config = dict(
    model='sound classifier',
    gain_aug_db=10,
    eps=1e-08,
    steps=9700,
)
Rows from block 4, named by matrix and row number. Each number is 200 + 30 x the weight over its row's rms, rounded and kept within 0 to 999. All counts start at 0. After the name is the row's rms in percent of the matrix's.
# fc2: MLP down (model.blocks.4.mlp.fc2.weight, 512x1360), inputs 288-359
fc2.245,093,183,183,199,196,221,208,205,196,213,226,211,204,206,169,180,147,173,175,233,198,157,196,226,190,152,209,180,202,292,173,173,175,203,237,230,201,226,180,197,182,164,242,233,215,210,189,209,322,189,114,206,186,182,203,196,204,145,203,194,205,176,204,184,199,244,187,213,199,216,190,186,226
fc2.246,106,235,173,175,220,241,219,176,236,193,188,191,212,182,205,170,157,259,188,196,199,190,221,160,206,197,204,215,227,213,144,200,237,170,198,233,246,210,196,230,175,219,221,211,239,202,187,198,181,160,263,190,213,211,158,168,176,289,222,152,191,215,204,213,191,158,194,154,187,188,261,214,206
fc2.247,088,203,156,216,186,171,172,212,206,198,195,183,180,219,205,226,200,169,197,196,156,182,231,150,220,216,197,217,185,197,228,200,190,217,193,203,172,240,193,190,206,196,241,184,197,210,220,172,221,246,154,59,193,172,198,193,202,223,197,118,177,270,189,214,146,199,188,144,204,209,203,201,210
fc2.248,129,230,202,218,268,168,182,189,248,78,180,166,188,214,186,226,210,208,227,217,171,218,208,211,191,192,200,186,232,240,208,231,210,136,191,216,192,217,168,194,271,168,228,268,205,222,234,202,175,186,241,228,187,188,186,223,194,219,254,181,170,195,201,219,193,218,201,158,217,239,156,217,241
fc2.249,086,199,190,206,183,145,232,181,241,158,175,198,196,216,194,192,171,192,203,212,216,174,197,217,206,149,225,196,272,160,218,209,176,195,174,209,135,222,215,214,177,166,233,153,209,205,199,250,152,190,153,131,189,208,206,211,165,224,226,194,179,214,139,181,146,211,191,181,243,182,228,198,156
fc2.250,090,221,217,211,198,333,212,179,189,260,235,199,195,154,199,171,193,202,213,216,215,234,195,195,162,155,190,211,223,120,246,147,173,196,176,168,221,206,214,222,211,217,194,228,213,168,220,197,205,154,214,141,183,216,253,186,202,201,236,161,182,194,205,179,239,159,190,213,224,196,160,232,196
fc2.251,072,218,188,212,186,302,174,159,192,233,192,186,211,230,220,172,219,184,188,194,241,180,211,214,213,210,234,213,225,176,155,194,216,223,178,220,179,214,186,205,189,168,143,178,183,176,226,194,237,170,203,75,128,196,194,209,230,206,157,244,189,168,198,184,232,194,199,226,216,176,215,193,205
fc2.252,073,184,189,193,218,299,218,181,175,235,195,212,183,259,179,192,203,217,186,214,212,202,215,204,180,168,178,212,179,182,166,228,207,241,166,258,186,172,162,149,182,147,156,223,195,164,200,181,243,192,186,85,172,184,179,243,239,215,199,187,163,159,163,242,148,203,186,252,241,221,203,198,179
fc2.253,089,226,221,224,167,189,213,200,193,247,187,257,187,308,216,183,207,132,161,220,162,212,201,173,198,159,202,198,171,211,208,166,187,225,217,168,144,152,175,174,179,170,114,203,211,200,210,189,329,228,162,213,190,183,191,210,228,167,169,225,172,227,184,176,153,176,222,179,216,212,125,206,203
fc2.254,081,218,195,215,216,94,196,216,177,209,217,192,197,211,194,226,177,222,199,217,235,218,200,205,163,192,218,119,197,199,221,213,157,185,179,211,231,183,191,198,190,174,245,191,230,190,217,194,163,177,207,356,216,225,226,167,173,236,160,178,199,192,249,182,195,185,218,187,203,203,221,201,214
fc2.255,104,189,199,227,189,167,192,220,214,94,189,216,202,187,175,189,180,213,179,226,185,208,228,225,194,175,181,85,235,238,173,198,232,187,222,184,178,210,189,198,211,197,212,231,203,200,205,169,232,223,247,294,200,197,193,244,173,214,220,223,201,185,200,188,171,230,218,187,234,259,141,239,214
fc2.256,067,126,191,202,208,154,220,219,169,190,235,194,160,201,149,199,214,142,141,202,204,221,184,141,220,194,236,180,187,179,226,225,189,184,244,223,178,197,190,172,168,204,161,190,210,194,176,259,267,203,148,208,204,195,205,187,236,218,190,177,261,230,220,143,190,247,198,222,207,203,154,141,220
fc2.257,079,230,218,189,198,122,196,210,210,171,191,146,199,203,186,234,210,231,231,220,197,262,182,254,165,207,239,82,140,148,197,209,208,181,193,206,193,169,180,205,203,151,204,164,186,187,238,211,131,253,175,288,249,183,184,189,192,201,202,251,222,213,216,178,211,154,225,128,187,207,226,185,220
fc2.258,092,257,202,210,225,225,232,185,229,153,170,127,207,149,248,249,262,292,183,185,188,191,206,207,224,188,177,198,152,226,158,260,183,193,242,192,212,215,210,204,170,214,197,219,205,209,242,161,154,188,205,232,176,170,109,231,224,232,185,192,193,180,218,201,196,208,195,211,196,177,125,178,229
fc2.259,202,185,190,218,182,216,181,196,184,290,201,186,156,204,184,191,177,180,222,187,225,214,182,221,213,212,184,216,172,191,189,194,225,300,175,173,209,206,237,190,203,225,187,97,154,183,212,188,192,179,182,181,206,205,197,180,200,178,189,212,247,175,199,195,215,165,208,198,200,166,190,205,218
fc2.260,083,159,178,173,252,247,199,169,200,142,222,230,232,182,177,189,152,234,183,201,179,193,206,171,218,190,181,133,271,218,155,229,202,177,192,231,247,212,202,205,197,181,232,189,194,189,284,163,218,192,286,226,170,198,216,197,184,220,219,185,218,196,199,209,203,191,183,221,183,169,232,218,198
fc2.261,111,161,204,220,169,341,208,197,186,218,206,205,198,217,174,178,185,193,197,200,191,192,208,193,200,188,196,271,189,198,168,183,204,222,152,204,166,210,195,167,209,219,182,178,184,187,182,214,239,205,152,2,204,214,213,186,220,216,144,197,202,198,209,203,213,185,209,196,193,200,144,158,190
fc2.262,089,193,168,207,177,267,237,173,205,187,192,158,216,165,249,228,237,164,195,205,170,159,178,207,232,181,213,146,186,217,195,222,240,185,236,193,163,199,220,184,187,166,203,179,172,164,197,228,198,130,154,186,218,181,221,218,199,154,224,180,210,221,252,174,201,240,211,208,205,230,228,161,234
fc2.263,092,186,216,182,196,254,227,237,154,151,186,208,251,195,193,173,176,224,172,206,175,197,235,197,162,178,190,213,189,147,178,186,196,172,204,187,219,188,207,180,210,203,213,187,181,178,149,208,206,151,161,122,184,222,170,218,245,215,171,188,225,253,222,207,165,202,206,215,216,188,266,207,235
fc2.264,091,199,195,201,209,181,173,236,220,219,204,229,211,132,202,219,216,216,260,182,175,189,162,214,210,235,189,251,223,200,283,171,172,196,227,208,186,196,204,195,163,188,173,216,234,201,212,209,207,277,232,194,156,205,171,239,236,131,184,207,199,220,181,227,191,209,144,216,202,183,189,156,174
fc2.265,079,218,204,202,209,171,156,235,184,160,219,204,180,180,165,229,218,166,198,223,196,177,179,204,239,184,204,132,202,196,257,225,220,209,242,242,179,211,203,210,195,200,263,190,195,203,193,162,241,218,243,347,182,205,225,249,222,185,204,239,187,199,180,222,183,210,214,198,168,209,170,213,214
fc2.266,076,204,181,202,204,80,206,205,200,205,169,187,219,146,177,228,204,213,219,207,223,131,176,206,205,186,224,125,219,256,282,246,182,173,256,203,205,256,186,241,218,216,234,218,209,194,206,201,148,233,219,313,199,183,271,197,189,210,239,175,229,207,224,210,196,199,244,178,225,264,169,228,237
fc2.267,081,237,195,229,204,89,177,204,187,212,219,159,220,214,179,145,173,179,198,178,211,214,196,187,147,212,209,120,222,216,220,183,195,209,205,212,199,209,232,200,213,204,206,219,184,200,208,200,198,217,238,360,168,195,129,218,210,152,214,286,231,219,178,190,197,203,186,206,222,209,123,166,186
fc2.268,084,217,220,203,179,166,174,162,207,203,194,156,175,216,233,189,215,130,146,227,179,216,145,199,213,163,174,195,168,253,187,290,166,193,175,222,218,209,181,172,239,230,190,226,172,190,204,194,148,232,158,226,203,202,197,222,210,190,157,163,193,175,196,156,163,230,201,252,201,214,177,204,189
fc2.269,073,182,233,233,259,230,279,158,174,214,244,189,208,166,127,246,171,234,168,189,227,191,219,225,215,214,157,201,187,172,145,221,168,196,185,197,205,196,238,216,195,182,172,217,195,146,196,212,248,169,165,123,236,204,250,221,209,252,209,175,183,195,194,258,200,174,196,199,182,212,171,244,210
fc2.270,110,211,190,224,230,207,213,175,171,200,177,187,192,222,226,214,227,159,187,189,207,177,197,194,185,195,235,340,199,172,217,212,190,201,147,198,210,185,189,187,214,213,199,226,199,183,211,198,185,190,201,105,189,202,223,181,241,188,168,165,201,200,221,184,195,196,170,116,205,147,251,144,216
fc2.271,144,186,223,208,161,234,217,198,200,253,220,183,195,154,230,182,184,200,221,211,208,175,201,212,203,229,188,166,215,216,174,226,196,235,261,232,179,192,227,181,139,187,190,137,177,215,160,168,197,135,204,191,202,198,217,205,231,191,181,206,281,205,144,178,238,225,206,183,215,173,199,232,189
fc2.272,089,157,180,204,174,317,201,188,191,194,228,206,187,187,226,186,167,200,206,211,193,188,187,232,214,190,214,280,186,200,162,191,162,186,198,216,187,176,226,208,220,190,182,148,204,193,193,197,274,191,142,67,176,219,184,194,181,201,167,198,174,185,200,228,203,205,195,163,234,204,180,203,189
fc2.273,113,185,209,213,202,266,204,205,205,219,191,243,181,179,201,167,211,190,158,208,183,179,230,169,141,202,229,246,234,136,212,166,217,177,265,171,197,198,208,211,231,223,217,221,258,218,222,157,219,167,143,175,198,222,241,193,235,240,242,183,170,161,238,211,190,165,235,197,172,163,194,258,164
fc2.274,119,189,222,186,173,249,222,200,165,249,229,210,229,171,234,154,207,223,234,167,204,152,197,159,155,229,182,200,234,186,190,234,190,182,206,214,271,155,197,174,166,209,218,215,181,182,165,202,158,208,178,189,168,176,243,178,209,239,234,119,208,190,161,193,243,230,199,246,172,164,216,195,185
fc2.275,143,253,190,216,202,194,188,188,174,259,215,215,158,169,168,175,198,211,217,192,201,184,202,191,273,222,179,183,204,171,174,214,187,272,185,221,198,186,209,180,224,201,188,130,124,173,201,209,141,153,199,192,194,191,200,191,173,199,205,234,244,191,199,205,224,168,199,197,212,183,211,162,182
fc2.276,119,189,209,217,227,168,212,254,221,154,200,191,189,183,246,268,155,224,150,265,206,192,160,216,180,217,175,93,147,209,244,238,236,150,157,197,266,183,179,209,213,162,199,256,183,223,265,159,217,190,218,255,173,187,199,202,203,255,218,209,185,164,223,166,200,212,191,165,194,208,132,244,213
fc2.277,096,192,206,191,212,164,209,217,254,141,204,166,197,172,203,224,174,235,225,187,199,208,218,188,222,169,200,186,264,205,157,209,242,175,251,197,209,237,208,211,216,194,242,232,218,203,210,126,215,169,259,279,181,153,209,213,173,240,223,214,185,190,169,185,185,195,194,204,177,177,141,214,186
fc2.278,093,202,194,207,171,142,221,187,247,189,212,203,209,223,182,202,196,210,222,185,165,153,233,200,195,196,172,166,221,284,255,219,230,187,230,176,202,199,180,191,176,183,255,182,184,196,227,226,231,203,152,206,209,183,182,219,201,145,206,170,194,146,123,192,179,223,213,210,232,184,152,197,234
fc2.279,085,176,224,208,183,325,188,201,202,210,201,174,174,201,186,166,157,188,187,212,198,208,200,164,197,193,221,295,202,234,135,206,209,209,184,174,171,200,216,196,207,208,169,205,192,192,186,226,198,204,141,0,202,220,182,192,234,173,206,202,210,235,165,215,208,210,174,164,194,195,194,219,180
fc2.280,087,203,199,200,205,219,152,140,206,168,224,157,183,156,252,228,158,196,187,247,207,149,219,152,189,190,157,155,213,192,156,259,226,193,195,195,280,232,216,210,215,257,246,219,193,206,226,217,239,128,250,193,210,222,280,199,222,232,207,186,229,183,209,152,244,178,180,220,192,142,187,276,196
fc2.281,090,210,177,209,168,187,205,233,249,240,223,191,200,161,206,176,169,217,156,239,207,196,177,198,214,219,197,198,242,259,232,233,198,207,230,179,133,222,230,206,235,215,220,210,179,159,157,159,250,281,176,193,211,211,199,155,183,166,181,145,209,179,146,244,200,235,215,227,217,201,181,213,204
fc2.282,080,154,218,171,191,203,225,211,226,220,196,184,222,192,179,214,186,197,167,190,219,199,185,230,238,209,151,144,218,229,156,193,201,212,206,167,219,172,198,198,166,169,185,223,163,216,188,187,194,189,203,255,207,187,172,200,207,180,196,214,254,209,207,223,254,150,184,260,242,181,230,192,189
fc2.283,070,185,221,187,222,145,123,203,276,191,193,174,205,190,209,210,190,215,195,140,220,218,195,198,189,188,226,156,222,209,240,184,185,214,230,259,202,242,153,193,218,220,268,212,224,181,223,208,231,215,221,176,204,200,181,174,217,195,231,134,195,186,234,222,220,161,179,221,184,215,146,210,209
fc2.284,074,260,187,176,184,204,194,199,179,234,182,230,217,210,231,180,251,189,182,211,228,224,160,176,216,175,190,161,176,162,257,183,212,188,191,173,178,197,217,196,180,254,145,163,191,204,220,142,232,226,303,235,254,194,163,190,159,170,235,217,225,144,178,206,195,224,186,221,203,142,256,276,173
fc2.285,112,211,217,186,199,209,208,162,189,205,205,126,188,222,182,176,213,199,224,173,199,204,199,213,163,261,200,188,175,195,160,234,200,186,157,238,295,246,245,223,164,207,206,211,155,168,222,182,128,152,207,179,217,226,190,214,169,175,215,172,201,171,222,232,221,168,185,226,169,207,272,201,207
fc2.286,218,229,203,244,177,218,191,189,179,276,246,205,158,179,188,183,184,210,218,208,205,157,179,189,236,216,188,172,168,145,179,210,183,291,232,234,197,183,240,189,179,191,188,77,166,221,194,200,148,171,219,216,200,197,203,174,196,222,183,212,246,192,201,208,208,198,190,188,210,186,182,182,193
fc2.287,089,226,181,205,231,158,203,170,228,177,213,129,229,223,197,205,181,194,228,199,228,219,190,224,228,129,216,183,261,192,169,216,221,194,188,211,208,223,219,190,221,207,193,249,216,202,211,137,145,226,247,189,180,199,196,226,278,258,208,159,195,218,206,214,202,182,178,238,215,168,213,189,233
fc2.288,072,182,188,203,148,192,187,296,219,221,188,244,210,238,188,241,163,207,186,204,203,190,259,232,224,195,217,136,169,198,191,149,173,154,183,206,250,208,197,159,169,199,230,199,209,189,237,208,219,178,231,254,198,191,222,190,177,201,211,234,134,205,206,154,226,205,157,248,182,200,184,229,187
fc2.289,123,168,210,213,161,253,184,219,190,262,207,231,174,186,154,159,166,181,193,178,192,219,201,175,220,217,209,262,121,173,197,194,175,295,211,200,201,181,193,223,183,198,180,133,174,197,155,242,150,232,203,193,204,210,195,155,190,182,200,170,222,200,189,220,176,199,190,199,222,201,254,183,200
fc2.290,103,233,213,175,188,202,215,206,216,165,153,215,213,174,195,244,229,236,193,218,212,238,194,179,167,191,199,244,240,226,167,210,178,149,233,224,281,211,182,193,250,216,225,223,202,231,233,113,221,244,184,196,209,202,254,185,209,218,230,218,187,210,203,221,230,160,191,206,181,162,166,209,210
fc2.291,084,215,190,210,130,233,244,222,201,188,213,256,215,187,218,218,233,170,175,210,206,229,189,227,181,230,171,197,183,289,244,180,161,210,247,171,167,163,203,236,209,215,237,241,181,150,211,139,218,216,113,165,178,219,279,175,198,169,218,220,179,252,200,243,170,195,187,181,184,187,209,170,201
fc2.292,097,176,203,227,162,160,175,173,173,189,213,162,177,208,155,177,186,235,228,211,208,196,215,261,189,215,198,205,214,135,162,172,170,189,220,237,166,202,194,236,258,252,216,199,183,176,196,249,200,221,189,233,203,210,156,194,217,217,196,242,175,192,215,163,180,182,141,202,204,227,203,213,220
fc2.293,119,194,225,185,186,268,160,197,219,192,172,183,226,205,223,179,190,202,238,164,214,190,184,187,173,234,190,193,256,152,155,173,217,220,227,187,217,189,182,189,182,169,250,194,240,203,185,179,144,154,191,173,224,212,227,242,216,231,213,175,178,239,179,163,203,175,164,228,196,176,214,199,203
fc2.294,116,251,212,211,155,220,186,152,223,247,221,197,199,177,218,199,196,192,199,204,215,139,200,177,248,246,207,189,184,186,194,231,189,230,231,199,173,207,204,214,148,187,204,147,189,217,194,230,160,160,195,212,190,195,220,216,221,181,202,236,247,210,185,182,233,201,205,217,182,194,197,174,185
fc2.295,086,201,215,212,173,188,213,166,220,180,217,176,216,230,182,176,173,194,220,175,185,180,236,194,211,212,190,230,289,231,257,156,243,204,217,175,179,219,165,209,235,193,204,184,206,161,240,207,186,283,179,212,213,202,179,278,215,202,188,172,219,239,173,180,291,206,211,169,200,210,111,200,205
fc2.296,105,153,175,202,240,169,217,170,195,177,177,204,171,186,162,255,254,203,150,206,139,203,224,185,160,210,177,223,140,222,165,185,213,200,212,187,146,189,242,193,156,190,125,199,177,209,192,178,181,152,171,185,219,189,174,173,171,183,201,118,179,210,160,225,199,187,235,188,219,186,230,192,178
fc2.297,087,207,191,242,179,170,245,242,240,170,191,187,224,180,221,189,249,196,204,191,155,197,135,203,215,147,197,270,181,189,198,239,207,192,235,202,156,222,204,208,221,228,230,154,139,200,234,214,236,211,144,194,198,214,245,195,147,197,224,209,183,217,202,173,203,254,168,205,198,184,202,148,247
fc2.298,107,235,206,204,190,177,182,230,179,212,209,215,195,204,205,223,241,198,180,184,192,210,162,216,203,182,257,163,207,186,254,243,208,241,200,235,142,190,164,170,241,204,190,226,215,182,185,169,207,276,209,175,243,183,191,190,246,181,162,177,217,219,179,222,155,233,180,212,234,253,200,155,197
fc2.299,088,244,160,211,177,220,222,213,137,224,208,224,236,189,209,235,221,207,194,187,244,163,167,215,189,237,196,165,178,208,179,192,192,219,194,194,213,162,215,181,204,173,198,173,197,175,220,156,142,200,181,167,175,209,251,235,171,186,212,197,163,229,195,179,241,220,187,150,183,206,238,209,186
fc2.300,094,229,217,182,212,188,219,191,203,160,200,181,170,173,218,205,218,184,209,228,230,200,211,210,226,186,217,165,185,164,199,211,142,218,207,164,255,205,179,211,192,147,189,196,252,204,244,178,179,209,193,221,219,182,203,161,184,202,213,151,195,234,218,221,191,199,192,180,196,221,226,182,214
fc2.301,081,235,207,224,239,113,178,217,193,199,209,199,211,195,178,232,233,199,198,201,199,232,184,183,195,172,191,152,200,219,259,223,183,198,225,187,191,212,179,222,180,202,199,219,243,243,172,196,142,226,293,382,233,179,222,196,209,223,217,179,187,231,218,176,206,169,194,190,186,185,201,216,180
fc2.302,083,226,193,189,192,224,185,228,211,268,210,183,164,236,143,166,232,149,256,202,214,204,193,204,177,208,202,146,201,189,200,230,246,223,189,209,196,212,207,204,203,181,182,194,190,140,219,147,213,210,210,235,219,217,210,204,214,235,209,197,192,180,168,270,182,179,207,185,258,193,214,190,170
fc2.303,112,166,210,194,220,241,202,201,177,123,199,196,214,208,209,176,148,234,143,179,207,191,254,192,150,176,230,186,213,218,166,160,285,117,198,186,200,185,187,225,285,198,223,249,249,213,175,206,222,179,171,210,187,186,176,203,233,210,210,189,201,194,235,198,203,245,259,184,193,220,178,204,240
fc2.304,097,141,176,238,162,327,215,215,193,220,223,212,195,265,175,125,196,201,205,198,172,218,218,171,212,219,204,287,195,184,157,225,221,207,202,218,162,193,175,209,223,171,140,210,233,196,168,245,262,177,148,41,210,186,162,200,229,153,172,196,192,181,174,216,234,192,178,212,229,183,173,239,198
fc2.305,107,211,194,188,212,189,238,247,233,157,227,248,198,183,223,191,201,210,197,206,144,240,194,190,256,197,198,233,148,234,218,211,165,227,222,223,196,223,191,201,158,165,233,211,149,201,205,171,198,166,172,190,204,144,208,235,204,227,172,174,202,206,227,233,201,204,208,202,171,218,196,207,203
fc2.306,139,210,178,199,160,209,198,208,235,171,225,181,213,169,227,169,179,189,209,179,198,167,201,192,229,167,221,218,223,191,144,205,231,175,272,214,128,193,214,182,182,180,214,193,207,183,154,233,173,125,209,162,248,218,199,235,233,202,202,234,217,200,210,205,235,200,206,161,199,194,250,186,237
fc2.307,081,169,224,205,190,193,174,279,122,154,156,241,185,250,187,167,214,217,248,177,222,240,183,208,171,179,199,211,207,246,251,179,192,193,190,183,168,208,195,188,164,221,196,205,176,202,166,203,207,263,146,187,208,204,199,186,218,221,205,223,149,226,183,244,159,150,207,163,219,162,137,195,163
fc2.308,089,190,177,188,162,180,159,139,205,195,189,273,234,178,223,217,248,199,163,241,223,174,185,200,219,234,170,193,236,204,271,179,239,174,211,158,244,142,204,196,213,197,189,259,187,212,214,190,153,213,170,171,197,192,143,182,225,218,218,199,216,214,165,218,180,240,257,217,210,245,221,183,199
fc2.309,075,218,232,207,221,223,187,205,227,205,195,157,211,179,209,168,216,179,201,199,197,234,227,205,200,234,188,189,244,269,166,167,154,190,150,185,163,220,179,215,203,243,175,233,218,176,174,146,172,199,163,216,245,224,269,178,152,181,216,267,231,217,202,164,211,200,168,196,220,146,221,218,199
fc2.310,103,160,220,193,245,122,182,204,160,167,195,205,199,234,211,223,246,148,194,184,211,177,191,175,216,196,173,149,130,98,165,203,219,257,203,221,151,212,184,182,252,185,214,226,197,211,151,161,264,285,232,226,217,160,271,227,206,166,191,227,188,163,193,219,205,194,205,214,193,176,158,231,209
fc2.311,098,181,187,201,186,195,179,195,303,227,186,186,241,240,224,202,205,158,202,224,222,239,182,196,145,197,216,204,225,178,157,217,182,202,238,179,204,177,218,208,212,178,208,172,220,218,222,234,159,207,244,257,199,195,254,221,239,212,224,248,184,153,187,175,190,131,175,140,153,195,158,189,210
fc2.312,070,212,180,207,179,234,185,145,180,260,204,193,195,227,235,195,238,196,212,218,200,253,203,205,152,206,193,206,169,203,182,188,215,191,178,209,240,167,143,167,207,198,165,227,161,173,196,212,273,198,208,228,202,207,186,170,232,179,171,167,197,268,172,208,214,204,179,214,172,204,159,199,203
fc2.313,347,188,207,157,215,188,193,214,221,113,175,213,236,193,212,205,194,220,168,221,184,222,205,199,195,178,198,197,197,247,207,197,210,97,207,213,190,220,178,225,204,204,197,272,247,192,208,213,238,231,212,204,195,192,209,215,207,208,214,178,154,209,189,173,204,208,196,193,206,230,221,207,202
fc2.314,077,168,181,211,182,145,195,228,233,182,186,178,202,194,225,204,204,143,218,172,194,170,161,212,176,183,211,156,190,220,282,196,237,220,226,230,212,216,196,197,205,164,190,238,161,218,229,214,187,198,163,225,180,180,167,169,215,190,213,200,214,230,211,174,201,208,242,224,210,237,156,193,220
fc2.315,086,212,189,223,202,143,193,186,169,143,193,161,199,195,235,234,217,179,193,210,183,190,188,207,169,209,197,84,194,184,193,203,199,191,170,181,209,242,193,206,187,189,190,192,192,222,200,175,162,177,242,323,210,222,192,200,178,219,225,230,206,201,210,199,202,201,207,206,221,205,178,238,221
fc2.316,122,179,179,213,205,253,228,172,193,220,222,220,196,213,224,180,227,253,201,183,221,229,241,181,183,156,187,177,233,234,138,212,220,191,164,177,227,149,189,217,190,153,223,212,224,216,213,224,173,56,214,193,210,204,155,227,212,189,193,169,211,198,215,205,224,203,228,191,152,185,196,189,178
fc2.317,078,232,181,246,218,244,199,217,235,203,180,238,216,189,227,160,214,171,197,160,188,215,195,186,219,233,208,217,146,217,158,191,159,222,200,179,194,176,230,188,222,186,205,194,174,161,183,156,229,192,173,138,243,173,283,172,223,180,174,196,164,214,208,217,192,215,206,216,177,165,272,153,167
fc2.318,165,179,218,217,157,199,180,200,194,263,224,190,147,207,180,144,185,200,193,176,195,192,203,186,213,227,179,219,195,192,194,188,182,271,230,176,196,206,250,183,177,213,170,150,214,194,172,214,182,175,140,163,235,180,240,196,214,178,185,205,237,188,220,224,194,172,234,235,204,188,194,213,192
fc2.319,107,212,187,191,237,171,212,204,155,215,178,251,175,267,189,213,211,221,217,190,215,200,202,194,214,200,226,263,190,182,188,195,189,201,180,197,179,206,198,196,188,182,183,174,171,230,194,174,214,188,157,188,215,213,192,215,225,193,196,163,191,235,159,223,148,200,210,212,177,204,169,163,219
fc2.320,070,140,230,203,230,260,232,186,229,212,247,216,204,226,182,158,192,241,165,235,224,169,218,243,197,177,171,175,235,203,133,179,208,226,194,206,146,213,211,217,184,199,175,208,207,182,219,244,205,236,173,126,240,196,199,237,215,223,220,174,194,175,193,224,166,201,211,210,210,151,203,192,179
fc2.321,103,243,202,188,221,198,156,166,228,136,196,152,185,194,227,286,201,222,211,212,165,279,223,255,201,239,220,231,178,158,150,238,177,178,172,214,196,208,181,195,271,175,238,238,199,188,215,190,220,277,206,201,162,215,118,189,215,239,189,168,207,230,224,178,185,249,195,163,182,221,114,192,223
fc2.322,070,231,169,150,204,300,234,153,184,219,177,194,203,200,217,144,183,155,163,240,156,228,203,199,217,206,202,142,188,229,156,252,250,263,174,230,155,207,252,214,178,177,163,222,202,187,208,166,237,165,195,187,196,240,228,202,172,216,181,194,216,201,209,196,180,201,202,234,165,180,237,195,193
fc2.323,130,158,209,242,203,192,195,220,266,177,182,235,191,165,204,226,174,183,210,220,155,243,190,222,217,141,205,262,194,140,221,207,218,205,223,240,173,200,209,173,266,191,204,211,215,171,214,234,210,228,232,221,218,227,224,189,215,210,206,255,194,210,186,206,152,222,182,139,197,208,157,185,219
fc2.324,087,192,231,226,213,206,209,190,195,256,188,225,184,251,170,168,198,192,189,187,203,198,195,212,225,180,199,161,180,171,158,227,210,250,182,192,154,217,207,189,238,187,196,159,175,217,200,265,275,174,236,218,213,182,189,187,189,201,244,178,240,212,206,206,201,179,195,219,228,191,206,222,200
fc2.325,159,212,175,184,205,233,242,227,183,128,219,223,233,215,229,215,208,230,167,195,218,179,222,166,185,209,203,140,249,249,172,199,213,95,250,207,194,187,250,210,176,184,224,279,233,227,252,193,257,162,184,206,192,202,203,221,229,241,212,184,167,181,199,209,205,190,217,205,154,219,170,224,181
fc2.326,108,157,220,188,162,164,216,214,171,248,229,186,183,225,147,194,239,158,182,188,208,194,212,196,208,195,203,190,190,218,244,220,183,279,157,212,200,189,171,173,163,247,247,148,231,218,121,217,246,241,140,204,174,161,239,211,225,168,178,198,223,242,184,226,188,190,201,222,199,214,192,205,159
fc2.327,094,201,256,195,204,176,157,187,211,122,174,193,201,206,215,220,152,201,185,214,207,212,164,199,209,192,195,153,233,181,195,178,183,163,174,199,162,212,184,192,261,155,180,247,193,227,241,203,206,218,286,243,226,201,151,168,225,242,215,215,221,194,167,176,211,216,191,170,230,213,114,200,211
fc2.328,146,194,197,171,179,192,155,208,196,184,174,229,188,222,181,218,178,164,183,190,233,217,210,208,151,197,180,193,252,189,216,187,195,170,236,133,238,183,192,204,244,213,232,239,259,174,228,186,200,246,193,184,206,175,219,230,236,236,206,184,155,203,219,182,189,162,185,223,204,206,222,258,170
fc2.329,097,198,211,226,177,218,142,174,148,196,192,195,185,226,206,145,188,175,246,168,212,201,178,179,199,182,250,292,224,267,209,246,230,225,186,201,154,212,179,179,201,183,131,190,204,228,207,194,256,271,207,189,174,168,171,189,218,174,211,198,196,167,163,180,158,269,207,226,150,200,209,191,153
fc2.330,078,202,195,191,199,66,223,224,227,195,189,197,208,231,201,187,160,219,230,196,226,191,247,231,197,204,176,141,245,211,229,227,214,208,214,207,231,200,226,181,245,219,189,188,237,205,210,167,190,199,257,389,153,205,181,197,214,202,230,181,219,166,180,176,166,205,154,209,175,188,222,202,216
fc2.331,098,257,178,195,227,207,140,188,228,227,181,202,208,175,213,117,270,180,179,146,206,188,216,200,162,166,186,199,202,209,275,203,185,181,203,201,143,164,192,154,191,146,201,246,195,192,179,148,186,218,209,162,247,219,172,175,204,221,169,201,193,247,189,230,161,162,204,235,210,192,215,223,177
fc2.332,101,239,175,215,211,265,207,206,166,215,196,164,199,229,192,211,207,166,200,180,238,214,199,187,207,173,212,158,221,164,232,183,219,230,244,230,229,108,189,203,194,216,172,214,220,194,256,132,192,255,179,113,184,196,160,254,233,204,208,176,209,242,208,205,234,205,169,132,182,212,193,240,203
fc2.333,120,229,178,186,210,198,254,178,240,213,213,137,203,203,255,254,172,185,135,222,204,231,239,184,200,225,203,149,155,231,148,185,193,202,192,174,247,206,222,240,149,192,279,209,163,168,217,194,273,162,190,194,171,206,153,196,241,183,223,219,229,196,249,171,185,183,196,158,210,204,221,158,200
fc2.334,102,219,189,230,237,151,268,192,195,119,222,194,178,188,222,262,240,209,178,216,190,240,220,208,181,179,192,175,188,247,184,235,163,142,221,168,271,219,153,188,244,190,197,242,230,194,231,167,171,188,204,266,175,228,182,185,205,195,225,188,158,216,217,185,241,211,225,172,205,233,189,191,167
fc2.335,072,217,216,176,202,61,175,214,184,183,242,215,229,164,198,221,224,221,172,204,185,195,170,178,200,228,211,128,144,202,238,227,142,174,197,218,186,192,160,221,187,180,187,160,153,209,174,178,206,240,221,355,213,241,235,197,198,210,195,207,198,227,235,222,162,191,219,202,224,213,201,171,176
fc2.336,122,204,227,215,170,190,256,187,217,174,227,204,216,174,266,194,175,215,183,252,132,168,216,195,219,231,208,179,218,184,236,197,196,209,141,241,229,197,190,166,181,183,193,129,152,209,212,209,194,223,215,211,191,192,186,184,249,245,226,239,249,178,189,186,133,255,198,211,212,221,161,151,227
fc2.337,078,169,221,209,164,140,214,238,188,174,202,218,173,206,149,189,215,171,193,200,245,230,193,224,174,188,227,215,181,158,244,180,139,221,193,232,203,196,162,167,182,214,206,220,225,183,218,197,201,273,190,237,174,200,160,188,204,161,185,243,189,207,169,215,175,199,209,186,159,191,196,211,225
fc2.338,108,228,195,204,223,123,154,208,187,209,210,191,202,183,192,227,246,204,193,217,200,195,175,184,180,203,168,123,184,192,262,239,164,188,201,195,232,231,193,193,217,210,217,227,195,179,196,187,172,230,218,373,217,185,254,159,139,258,196,229,217,158,212,152,190,186,219,214,201,176,183,246,201
fc2.339,092,231,226,165,179,212,207,188,199,235,204,236,225,218,187,170,199,232,175,235,264,160,188,179,228,226,172,218,195,196,209,199,203,218,236,187,222,226,195,196,237,233,167,190,209,203,229,225,286,239,208,223,155,157,206,222,157,211,216,188,206,190,180,153,188,216,192,212,239,223,163,246,204